A small sound classifier, trained from scratch.
Model: depths [1, 2, 1], widths [128, 160, 192].
Rows from block 3 of a small sound classifier, named by matrix and row number. Each number is 128 + 32 x the weight over its row's rms, rounded and kept within 0 to 255. All counts start at 0. Numbers have three digits each.
After each channel's rows are labels from the 100 clips, of 14976, where the channel reaches its highest value: "peak on" is the class under the peak. Only what is clearly more common there than usual is listed. The data: synthesized solo parts of chorales (CocoChorales). In brackets: how many of the 100.
# conv: width-5 conv, stride 2 (model.blocks.3.conv.weight, 192x160x5, standardized in use, each kernel summed), inputs 54-107

conv.42:137128102133138073153174121082181213098094142112142194194141127150086140134125137110076158126122097113122171145084141109058131137143075108158128127184143107113183
peak on: B4 (25)

conv.135:161141125167083094172118079155169118124088121078165117116158136093221172126129110129130152092138147172145155122119093183079158165130131090130128157109124123099139
peak on: B4 (49)

conv.139:159091158221239151109106130137132111142134122144132138159096094119180134145137150166152164159147117165134104132113163075068157112160079089156094059102076150110102
peak on: silence (100)

conv.130:090109143121101120128170061146121142121116114140129098171128136150159156120097163111129108068150159098081093064108111191145191103179124099074133139080121100075105
peak on: A4 (44); A#4 (32)

conv.164:101108128127099115122121133194142144110130172140123169147104120168135158158112165155105177114147066117142100121143125104107148120142124077159130160062107160131116
peak on: A#4 (28)

conv.188:159174127099116117165128136144126112117146098138148061107111145215126147110133092144158125106128127065106188121111117189120175059096116173159123112091119108159114
peak on: B4 (32)

conv.75:166096128192137156111132064121119088127113100184221173129082153105136141115083104114117116095140163182099112128128096100119168094149126137054135190157088133107153
peak on: B4 (71)

conv.94:137142109104109084129170168169110094126113151172148189128102179118145119092158091111129121123044040096117183164153173228084141106123167166170128129132105125150169
peak on: A4 (30)

conv.17:129152152104105120130101095113153144115079104135115162155124111169148076147153118134110131128141087088104088198137101140116135121114151090142138099172110160109189
peak on: C4 (28)

conv.112:111157132177125139129109134152054121136121088105185114104171107134114136139119153163173127159091133126138170160164156086102149148150171165122089110097124093103084
peak on: G5 (34)

conv.131:151125092177105138143136081214125078120132144155134135110113120160104155133110166115145156090070085063114129123138137157088163080138054142133113139087199103075113
peak on: A#4 (51)

conv.125:113167117095141133065121137131141095180139155133147120159153145135093103140125102107142119129137088138136147163128109066160142195117135120113089080159145168173106
peak on: silence (37)

conv.37:156098100068142136089141160170134104114132165155111155116076112184131125109145085146137188137090119119118177157108117179142116099087133083155094151131086153145163
peak on: A4 (35)

conv.19:158127157125130138119152162050147110151145104154129123136123129156152141127134104131117191159102083187088135178069128169158126106164142151133126119126146110143097
peak on: F#4 (31)

conv.98:073146196092081115101205148146120174076102135131110179120108111123117124105117077095170138107112203144047193131149131164153113125162139133119115147141168110130127
peak on: B4 (34)

conv.101:109131078071095215171116136115157234169128132136107119169154159145106095136120126093091171172140089117192054089096136053134123092119106115131046078116084126200134
peak on: D4 (30)

conv.156:114117125133118143087108126125122129137157125145046156146147111115104180147113158122094059106163099099076105109138127076102108069153152087166130148143072143183181
peak on: C4 (33)

conv.26:114049111106121179114144082083124139157074095147166154129191160156142125096093075110103149104100138176102149149189109105103135110171130149025183125057083092129105
peak on: C4 (30)

conv.28:153137133102135162107118141067139194130195147103139163090079157123149113131164079155122130116158063132151157122098141098051127130124149220170094154108129139146079
peak on: A4 (27)

conv.107:133119072128121145142147109078128096135169107125112147145089129137118163156110142132135073170166177113142152143143135143110096167150116091131154102135098127115104
peak on: D4 (42)

conv.51:168131116137136166149138172066125163134108078092121139102108135109102068149169077107146120166085134141177094178081109121134152139088192063155105135202125132126130
peak on: F#4 (36)

conv.168:182159117216204095105193117200136110119147107135141148114117179134136123117124111099099141116135151144104151108133132107092199107137122042170104145164085136127150
peak on: B4 (37)

conv.57:080136141148166100123093103096105157108187141100112130192100115132161165129103119134134104101179087144086187162148166179157109159140123144135096158170128122121108
peak on: A4 (42); A#4 (36)

conv.20:130121150165164099101133087112141108097070055149099116173153137128112081086134109143131131106110157146053132153101089147145167090125117106068152169153241125090139
peak on: B4 (38)

conv.4:125111148118160106119169095099167133123155156094052134130143150098158133080082108136137120152120153091134121161093184059138131123150129118129132234076105116136071
peak on: A4 (29)

conv.163:130150091076128092180245103166107152144127144117121077092105118136078176039135187108119121164095176195156093120123120104116106121101129157131112101177119156132138
peak on: C4 (27); B3 (26)

conv.81:102143180096134171110082111118147122133145128161099165119113122120104095096098105094149168115108113070187035162104143135121094148145165133098179116106170230170153
peak on: C4 (32)

conv.90:119117164135138100123096104131151091104164111121106148141171141128127073160091118122158083060135124109176130121115155175143153177167153071151114162153124126189086
peak on: D#4 (39)

conv.119:152092090125149110123120179116138103130107138117110140138067138103102106144150064117074141142120133098109167069105136246110108104135089132153091109143113066130146
peak on: A4 (34)

conv.123:095189160014133168121150117105162132127070121099131126061113110175123134108124077077120138169120139121137065124144107077104124114113104133093163106097144160143169
peak on: C4 (41)

conv.87:125154126122135052094175115158145129149100200148122165112123091140118151108154075095115098169126181091111131117108154110031143136197134151108105119163091119171098
peak on: F#4 (28)