A small sound classifier, trained from scratch: normuon at rate 0.01, held-out accuracy 100%.
Rows from block 2 of a small sound classifier, named by matrix and row number. Each number is 128 + 32 x the weight over its row's rms, rounded and kept within 0 to 255. All counts start at 0.
After each channel's rows are labels from the 100 clips, of 14976, where the channel reaches its highest value: "top examples" is what is common among them. Only what is clearly more common there than usual is listed. The data: synthesized solo parts of chorales (CocoChorales).
# conv: width-5 conv (model.blocks.2.conv.weight, 160x160x5, standardized in use, each kernel summed), inputs 80-159

conv.69 [130 163 155  87 106  76 100 104  87 170 173 196 142 152 111  92 140  99 114 174  65 147  92 182 154 158 142 149  80 115 137 165 105  94  85 135 156 179  86 147 161 119 101 163  93 159  93 130 171  78 107 151  97 117  74 158 134 156 157 162 168  96  94 137 156 115 117 133 101 106 210 157 145 148 167 109 115 100 143 168]
top examples: cello; note C4; note A#3; tuba

conv.91 [171  92 108 111 141  89 184  97 128 119 148  65 165 138 106 133  97 127 136 127 143 134 117 146  81 103  89 173 196 176 138 130 168 167 142 123 170 137  68 179 199 140 135 102 146 175 157 121 127 156  88 120 103 175  90 135  62 128 105 129 140 109 128 154 153 195 137 127 128 132 182 126  96 144 153 132 151 152  65 120]
top examples: cello; note B3; note A#3; note C4

conv.80 [132 139 139 140 133 117 168 114 131  92 105 106  64 195  74 172 135 142  92 176 147 123 161 109 102 160 102 148 152 163 115 107 143 107 127 133  91 181  98 182  89 108 151 101 102 109 112 181 173 225  92 136 110 144 161 165  86  95 106 200  67 139 135 153 113 101 114  79  88 142 188 146 111 105 136 166 118 132  72 123]
top examples: bassoon; note C4; note A3

conv.101 [108 136 102 133 106  97 129 118 154  84 126 147 133 251 132  72 140 113  70 109  77 144 134 101 121 151 122 183 108 143 156  97 153 140 163 148  85 135  92 160 168 125  93 105 136 151 106 131 121  84  82 180 176 163 134 115 112 122 149 197 120 139 171 114  83 136 121 132 171 146 183 149 122  85 155 150 131 105 110 140]
top examples: cello; note A#3; tuba; note A3

conv.44 [140 133  99 128 117 129 113 138 114 173 102 132 108 185 113  75 157  80 137  94  80 102 128 151 125 109 133  96  93  90 151 129 182 127  75 182 110  96 112 151  88 160 154 146 136 121 145 178 141  94  65 140 135 100 150 102 149  99 139 203  93 110 173 135 112 135 151 115 199 110 223  90  74 103 151 189 123 155  97  76]
top examples: tuba; note A3; note A#3; note B3

conv.73 [126 127 149 158 131 124 128  87 103 133 118 138 182 124 131 136 161 142 103  85 106 114 100 102 107 127 131 223 110 136 125 123 146 130 148 122 111 103 128 133 158 158 100 156 107 143 149 103  91 167  87 124 149 110 127 147 123  58 146 132 151 102 214 154  86 101 114 120  84 180 141  97 149 119 101 132  88 114 180  60]
top examples: cello; note B3; note A#3; note C4

conv.55 [106 201 104  85 114 121  91 196 141  77 150 116 182 121 161 172 136 154 114 105 137 116 161 107 157 139 122  92 128 131 124 125 166 122 134 193 175 111 123 125 116 142 158 130 158 102 156 159 130 168 219 142 111  93 182 164  59 135 104 158 148 135  93 139 128 169  89  67 137 125 129 152 112 146 115 101 141 143 169 100]
top examples: bassoon; note C4; note A3; note C#4

conv.27 [102 148 161 150 120 115 138 120 185 105 131 106 113  93 128 167  53 140 133 119  64 129 138  81  94 167 117 134  99 206  93 119 121  82 120 121 103 109 200  97 152 129 115 175 122 141  60  88 172 154  78 163 159 152 107 106 142  90 114  84 169 133 161  97  75 109  87 152 114 144 100 143 114 151 102 148 196 145 112 171]
top examples: double bass; note G#3; note F#3