From a checkpoint of a small sound classifier: 1400 steps.
Rows from block 3 of a small sound classifier, named by matrix and row number. Each number is 128 + 24 x the weight over its row's rms, rounded and kept within 0 to 255. All counts start at 0. Numbers have three digits each. After the name is the row's rms in percent of the matrix's.
After each channel's rows are labels from the 100 clips, of 14976, where the channel reaches its highest value: "top examples" is what is common among them. Only what is clearly more common there than usual is listed. The data: synthesized solo parts of chorales (CocoChorales). In brackets: how many of the 100.
# conv: width-5 conv, stride 2 (model.blocks.3.conv.weight, 192x160x5, standardized in use, each kernel summed), inputs 54-107

conv.151 081:144162132090116123064129124144119142108170125106119169141132123118124100152154107097116130114153109113094167113146142101134113102100131130131151127146098151126105
top examples: clarinet (59); cello (31); note A4 (29); note G4 (25)

conv.59 106:093114120090137123140090132116133132130113127119195102143137124128105084107108122147147118152117119174118111100129125105134120163141130085105155142174124122102094
top examples: saxophone (71)

conv.67 105:133093134103099126163161117112133151147129125100103136136131108105126150151150149161102114127136119126140122188115122106139084123090136172105117122137131129127139
top examples: clarinet (84); note A4 (31); note G4 (25)

conv.95 091:122102131095113103115118118112148140161095131165119171094132111152146144136110093126102110108165103138088107143126155166189125201143141143114165129113148117158127
top examples: cello (100); note B3 (47); note A#3 (42); note C4 (36)

conv.29 088:120143127104142163145118135110093160115130146126100107103146129101111152103121130138116196106097146112172121113114121151110115151101102133102172128138123116126134
top examples: double bass (52); cello (36)

conv.1 095:150147109189103124122123159074140125113087138110147133125136143116152149156142135100154109127177098117118100122149108125129163162146086126107175103133123105148124
top examples: double bass (65); note G#3 (28); note B3 (25)

conv.47 088:107145162116093136140139128124116130090158128145144151140147141116140161117096133123088138129106137115114137139127108096192117177122148069153140113158159169131102
top examples: horn (60); viola (33)

conv.66 106:158144117122172113089105102105152111137137138142098122123149103165126105131115113104111101132117103088086151117131134123166120140124118126138148156160123124168162
top examples: horn (83); note A4 (34)

conv.43 116:121129136118113133168206093160133068145153139152090166132104092122131138139106128154122139164084116184136100154148138123138111153126142142140170124126120147104125
top examples: tuba (84); note A#3 (41); note B3 (32); note A3 (29)

conv.91 106:154130145122102098116083148125107098121127115153098129108132119114134111085148133074110155120120083118125143154123134191149167146132134135164163116109097137112119
top examples: violin (100); note A#4 (57); note G#4 (32); note B4 (29)

conv.126 075:100126138154177129131125094101130104134138133137152117154076116133130166120107155146110090114108158156108096092121154137130092113112124156107161112109129105097113
top examples: flute (64)

conv.118 102:124113145139175166118124161140132172124126129114137161156157134118107150102175149099115141106122181090141098120133109142109088130098131103102137156089132142103141
top examples: oboe (44); viola (40)

conv.89 102:146141128187138132094099130127119121150127096184104122143154149127136114104048106110111099136109106094113118144139117135104155171141100141210100133101078102107131
top examples: double bass (73); note G#3 (33)

conv.86 094:178151157163123126051159115160121157154158125108164148133113109113143199122149111136134118114119116149132145133135124117120088099123140171130113140145088127098140
top examples: clarinet (100); note C#5 (34); note A4 (27); note D#5 (26)

conv.148 115:099125137082111112157140109100155127156139134187123124111139148118088104160124134094129127100118125112148101137132134122127136189081140130132140206150141140152112
top examples: saxophone (100); note F4 (27)

conv.7 096:134131120129148115115116122112168132140136141146144129191129113117129152105155087129107138101164134113173123099120141120111157109119146138124146125100149150159111
top examples: clarinet (93)

conv.80 091:134082093137103101087148083157094117133147123121134091140138107149147115087145114094151113135120147156121116112082136116155115097116128131135143182157120119171119
top examples: horn (94); note A4 (28)

conv.39 104:110134120108126102115124138126150147090181148146158168135144141156139170171125127126131137115149141111164114128116123090131121177118127155092086150101127126139104
top examples: clarinet (75); note D#5 (25)

conv.13 088:112135112133135131166116141186149115105092124134110095123144123092112104159116118126165101151133147097138116141079137116175113139121131108125129126186127127147095
top examples: saxophone (65); trumpet (34)

conv.173 074:130114128099136157097109096111154141130187145147127162109152116123138104105119102126112112133167090153137124129102152125137148143121141193097107197132123153129127
top examples: clarinet (85); note D#4 (27); note E4 (26)

conv.31 102:146130137137105134109106159170131121161087149090123144126129149087145119130169103110093102126113077078096151158136157140104140143137114120127182147152098120141136
top examples: violin (86); note A#4 (49); note A4 (35); note G4 (27)

conv.140 107:138163112151106154137113126159160121142120097133156121125127119113118102117095112115122059142154125156117078125115140147178191145139147119180105116140181128115096
top examples: saxophone (97); note F4 (25)

conv.114 072:125096129109158116143127135155128139108109140118111117142115096141151152187114090102127142147116112124112090124128158095132098125103101095109104135134105126159121
top examples: horn (82)

conv.78 112:131132121125126143129122115136141140120101108131113127169157151122086116104131141122126139110160106134133161155150150125112146135128120110197142124138143131141111
top examples: double bass (98); note G#3 (38); note B3 (36)

conv.68 097:125140107172156116135123123135125138130141137124143126142107145144146123096137155105126127115125148121121110139104133103124090076104112140089144124158134162118129
top examples: bassoon (97); note D4 (39); note A3 (35); note C4 (33)

conv.104 108:111104113106078146157110129105124093141119150167106121102158126118098109156114154149125094119166158143144060118151141151159138166098169123100150122148149128124083
top examples: cello (98); note B3 (43); note C4 (41); note A#3 (38)

conv.33 095:105114156119081155111117118113109090158129129137128151149131154099137098126136151146110139145135157117119118123145087148151119089114130126135153160131087103122109
top examples: tuba (89); note A#3 (37); note C#4 (34); note C4 (30)