{
  "norm": "groupnorm",
  "widths": [128, 160, 192],
  "orthogonalizer": "polar_express"
}
Rows from block 2 of a small sound classifier, named by matrix and row number. Each number is 128 + 32 x the weight over its row's rms, rounded and kept within 0 to 255. All counts start at 0. Numbers have three digits each. After the name is the row's rms in percent of the matrix's.
After each channel's rows are labels from the 100 clips, of 14976, where the channel reaches its highest value: "loudest" is the band of the loudest frequency at the time of the peak. Only what is clearly more common there than usual is listed. The data: synthesized solo parts of chorales (CocoChorales). In brackets: how many of the 100.
# conv: width-5 conv (model.blocks.2.conv.weight, 160x160x5, standardized in use, each kernel summed), inputs 80-159

conv.150 082:167094133172135119098180115185102163118115108142105151130157108136159127133078137086099129088137161161099112114159143137095135184130111130113184166107068128119147165106117126102157215168139082112174088092143165096109083136125110165164084172
loudest: 250 to 500 Hz (78)

conv.79 112:165138109091130192076120178077204127138148172160059212093113123144155079111160139115193108161154110146132166105103102172111119153150092126173102164107144121106100122130134153124078138145141110165153098149113106076167162119127121115104118124
loudest: 500 to 1000 Hz (60)

conv.0 107:123087136101105148091107137182109154161074121107153144156116129157151130110119126118088121150130151119125116161177159192113127169199128157096119147114129023157161156086143138141120099118106119095162099143109131179148149132126104086106150079
loudest: 250 to 500 Hz (100)

conv.131 105:137134099148135075127130168095148107155157161142136156152078111124121187089137171105113061133106126078130144168157078140124147206100151148133095132067119140151150126129092081103117153076199198105136106062131124115074093098121155141102103211
loudest: 250 to 500 Hz (78)

conv.138 117:092126159086128116152098180112156125116154101136205100143155077164117155165174113148145126101050134119146098140108055109076095113104131124122068164164103130111085121146120172196158172139096190115128141138158103100185117157116122091138139089
loudest: 500 to 1000 Hz (74)

conv.88 101:121147145086171125094178125130167130120154125126086104151187160123164109140138151154155142077137148153080118147123116109124113166051117071112143144177057119129127187164136161109146140158155112098114068091150103193132162149113123108186178160
loudest: 250 to 500 Hz (81)

conv.12 104:139099151086123101160096101190121130174166136153201090112075085133108128178130137101096099150122124087179122125100070133121126147181117122123142136132184108108181080154083131113068114145108093135166171095111051112111158197137136114117124067
loudest: 250 to 500 Hz (80)

conv.116 095:089126166138089136163128139111167173145098144106132137128082135112095130102103174148149087120112147135127104125152173087119159106082152087137136109113077159156173103147106103124179112139217128115106136133115123172117179095115125149144119192
loudest: 250 to 500 Hz (72)

conv.136 098:120105066155164118119111149128149160144156099155079107140121151112091186149193104144139095124147088107075120171151167097095134113108082077189089077090130171174157152133166161143055141078117154157095101180144120171123122083106087124068190193
loudest: 250 to 500 Hz (76)

conv.108 090:121134119104118125148118138122157150128145115115123076120156149124080119140160074134116074180131101195117162071081135131138148144124158109123146154089083142142142172113138091101185135141130114108112133150146092136097092145086135102073143101
loudest: 250 to 500 Hz (92)

conv.129 106:079159103177069128099159162070109147088101128070139139137196097072082104153128101070169161153119153092103156129114160140089150112114178140126158158089139131116144150132124118163170140153093127114134113140159091114200129130145153151093152125
loudest: 250 to 500 Hz (71)

conv.134 103:079148076163195177168130143082095101078124139151096103136147134125147083171118132194140091094149105098173144180168162131100165132105125142178122144125113120127108133193079082106113127158156069088162110154123139127128204139146118079099122141
loudest: 500 to 1000 Hz (56)

conv.28 105:047160109215129108119138150040094151124168111148162122093123137165124106129134088106086175134178161189149142121094114151178105141153108182096121139148111164194112165132096089110159115116106131098111144110111086083133131138109177118116139163
loudest: 250 to 500 Hz (92)

conv.57 111:134174150179095102212114075108164123158163120124133094142137069169121141113163112150109161121108117125109170106128114114137114115139128108091125156125131159144151107113101155192129152090149058070163125113143122142140125112119195123110109130
loudest: 500 to 1000 Hz (56)

conv.4 113:099177125161122184146096166108077094192134135219072085108171090175114078126153135090095102118182143112110175105119148156095132162114133089124149115137166193148116122131083131147123116213099092122149119126115139127072136070160060127080140106
loudest: 1000 to 2000 Hz (46)

conv.64 092:128156162100164098155121134126140195158202203145130170154065143106124130106136151083120156087139147114132119140120159109175135132146080149149154105109141147114095130180151099098144102105142127018150104137112146123071122113102127094082099133
loudest: 250 to 500 Hz (79)

conv.6 105:117154167160114105161164117110150088113127138136155121182147119073129118164096100112097089133107194154144158142119163099154122142095132165128109144156110104112160120090133118128127101129149133209129091156149121152129127160163089130123130123
loudest: 500 to 1000 Hz (63)

conv.40 105:157150099118111105168105119123153134128129050105143119085138132074134165124151160157128099150081160105111141148095179099112103138160156111072179090137111110080112131122187119108120112107083143149084104134195124113130139168078122162173123126
loudest: 1000 to 2000 Hz (60)