A small sound classifier, trained from scratch: arch crnn, rnn lstm.
Rows from block 3 of a small sound classifier, named by matrix and row number. Each number is 128 + 24 x the weight over its row's rms, rounded and kept within 0 to 255. All counts start at 0.
After each channel's rows are labels from the 100 clips, of 14976, where the channel reaches its highest value: "lies over" is the class under the peak; "responds to" is what is common among them. Only what is clearly more common there than usual is listed. The data: synthesized solo parts of chorales (CocoChorales).
# conv: width-5 conv, stride 2 (model.blocks.3.conv.weight, 192x160x5, standardized in use, each kernel summed), inputs 108-159

conv.109 [111  85 117 121 117 154 114 127 134 151 127 143 118 135 117 111 145  72 106 118 130 130 156 132 138 114 109 133 128 115 130 133 147 102  99  94 122 124 103 138 170  93 132 162 155 102 105  91 115 145 129 123]
lies over: silence
responds to: tuba; double bass

conv.8 [166 147 132 102 104 137 162 138 131 105 159 135 128 154 136 106 180 173 132 182 153 137 130  96 121  75 119 110 135 129 170 135 103  68 138 114 126 132 104 145 162 163 171 113 137 106  90 109 127 142 157 145]
lies over: C5
responds to: violin; note C5; note G#4; note A#4

conv.182 [170 109  98 152 115  90  75 110 112 136 100 125 147 130 109  97 134 126 126 107 141 134 204 124 164 129 149 109 131  90 136 131  84 104 127 107 136  99 136 129  79 109 166  75 114 139 118 132 150 146 118 107]
lies over: silence
responds to: cello; note A3; note A#3

conv.23 [111 153 136 109 161 114 116  96 134 143 136 117 120 136 122  67 101 101 165 125 131 120 141 130 102 124 121 169 107 118 154 127 105 173  97 139 139 123 150  93 142 115 110 153 137 103 174 122 141 122 105 129]
lies over: B4
responds to: note B4; violin; note A4; note G4

conv.151 [155 123 100 144 136  96  86 118 144  85 134 140 150 108 117 130 123 125 124 190 143 141 131 121 144 134 148 168 120 164 103 160 128 126 149 119 152  94  97 115 119 120 125 110 125 156 134 132 129 201  92 138]
lies over: A4
responds to: clarinet; cello; note A4; note G4

conv.30 [118 105 142 148  90 111 158 124 117 136 117 155 103 118 140 135 129 110 104 114 138 128 139 130 112 129 154  91 107 168 137 118 114 104 120 130  59 117 128 131 131 101  90 110 105 118 121 138  94 149 100 139]
lies over: C4
responds to: clarinet; note D4; note D#4; note F4

conv.97 [146 121 167 171 144 137 132 148 192 167 127 192 146 144 109 134  89 106 190 141 167 144 140 122 159 107 117 146 124 146 121 106 148 112 129 122 107 187 111 132 132 101 107  99  95 117 108 117 122 115 132 127]
lies over: A4
responds to: clarinet; note G4; note A4; note G#4

conv.69 [152 149 112 117 109 120 165  96 104 124 128  80  94 141 136 139 153 111 152  94  98  95 125 120  82 128 128 126 153 151 103 134 122 100 142 159 157 124 131 130 152 165 149  79 113 161 129 105 189  88 116 132]
lies over: C5
responds to: trumpet; note A5; note C5; note G5

conv.32 [159 132  80 164 134 152 115 124 107 116 117  62 142 105 106 111 106 121 155 120 138 145 129  61 110 121 121  73 142 129 155 123 137 103 173 108  96 121 133 121 154 117 162 173 108 160 141 135  83 121 126 132]
lies over: B4; A4
responds to: violin; viola; note A4; note G4

conv.63 [115 137 140 133 162 160 129 130 141 133 159  95 148 143 125 102  79 109 138 138 132 122 133 120 135 130 121 104 179  87 151 146 131 122 143 166 195 152 147 116 129 127 140 123 102 122 141 174 103 141 122 143]
lies over: C5
responds to: oboe; note C5; note A#4; note B4

conv.111 [110 145  89 103 110 137 135 136  99 112 144 119 117 141 190 131 131 129 154  97 146 171 146 154 116  99 114 155 136  99 125 128 111 151 122 130 111 119 110 140 124  97 137 130 131 136 163 133 126 141 138  91]
lies over: B4
responds to: note B4; violin; note A4; clarinet

conv.150 [ 96 113 151  89 151  84 106 106 143 113 148 108 142 154  93 106 136 124 119 141 166  87 141 142 116 133 118  88 159 145 140 157 154 129 133 168 110 129 109 152 104 140 113  91 126  97 121 156  97 119 110 148]
lies over: C5
responds to: oboe; note C5; note B4; note A#4

conv.142 [112 145 106 122  89 125  93 119 106 126 146 114 108 130  98 136 122 110 137 136 117 137 133 188 161 113 157 106  97 172 111 107  77 124 123 109 106 100 144 185 114 146  85  97 121  90 111 118 126 156 151  96]
lies over: A4
responds to: clarinet; note E4; note A4; note G4

conv.81 [142 141 106 108  92 135 127 126  95 114 142 139 117 100 148 117  69 150 127  93 126 121 123 120 106 121 130 153 142 105 100 131 153 107 186 149 159 123 110 117 111 101 154 132 122 134 136  92 134 180 121 153]
lies over: C4
responds to: cello; note C4; note D4; note B3

conv.64 [156 124 134 190 146 116 111 123 149 127  86 115 137  86 118 123 145 128 136 172 118 151 106 137 161  88 110 115 108 138  97  97 149 163 154 132 165 104 123 131 120  89 150 129 167 158 123 118 170 165 109 113]
lies over: silence
responds to: cello; note A3; horn; note A#3

conv.58 [135 104 126 118 162 130 136 106 135 124 148 163 162 136 127 126 108  90 142 152 118 111  81 144 135 134 161  99 102 174 126 177 114 133  94 127 158 134  98 121 114 136 158 108 113 101 111 104 114 151 129 138]
lies over: A4
responds to: horn; note A4; violin

conv.20 [176 129 184 120 191 118 105 120 124 135 139  94 147  91  87 149 123 148 191 107 130 101 136 160  73  95 116 139 145 122 111 125 161 124 171 102 136 174 159 138 162 153 117 142 146 136 121 118 122 134 108 118]
lies over: B4
responds to: oboe; note B4; note C5; note C#5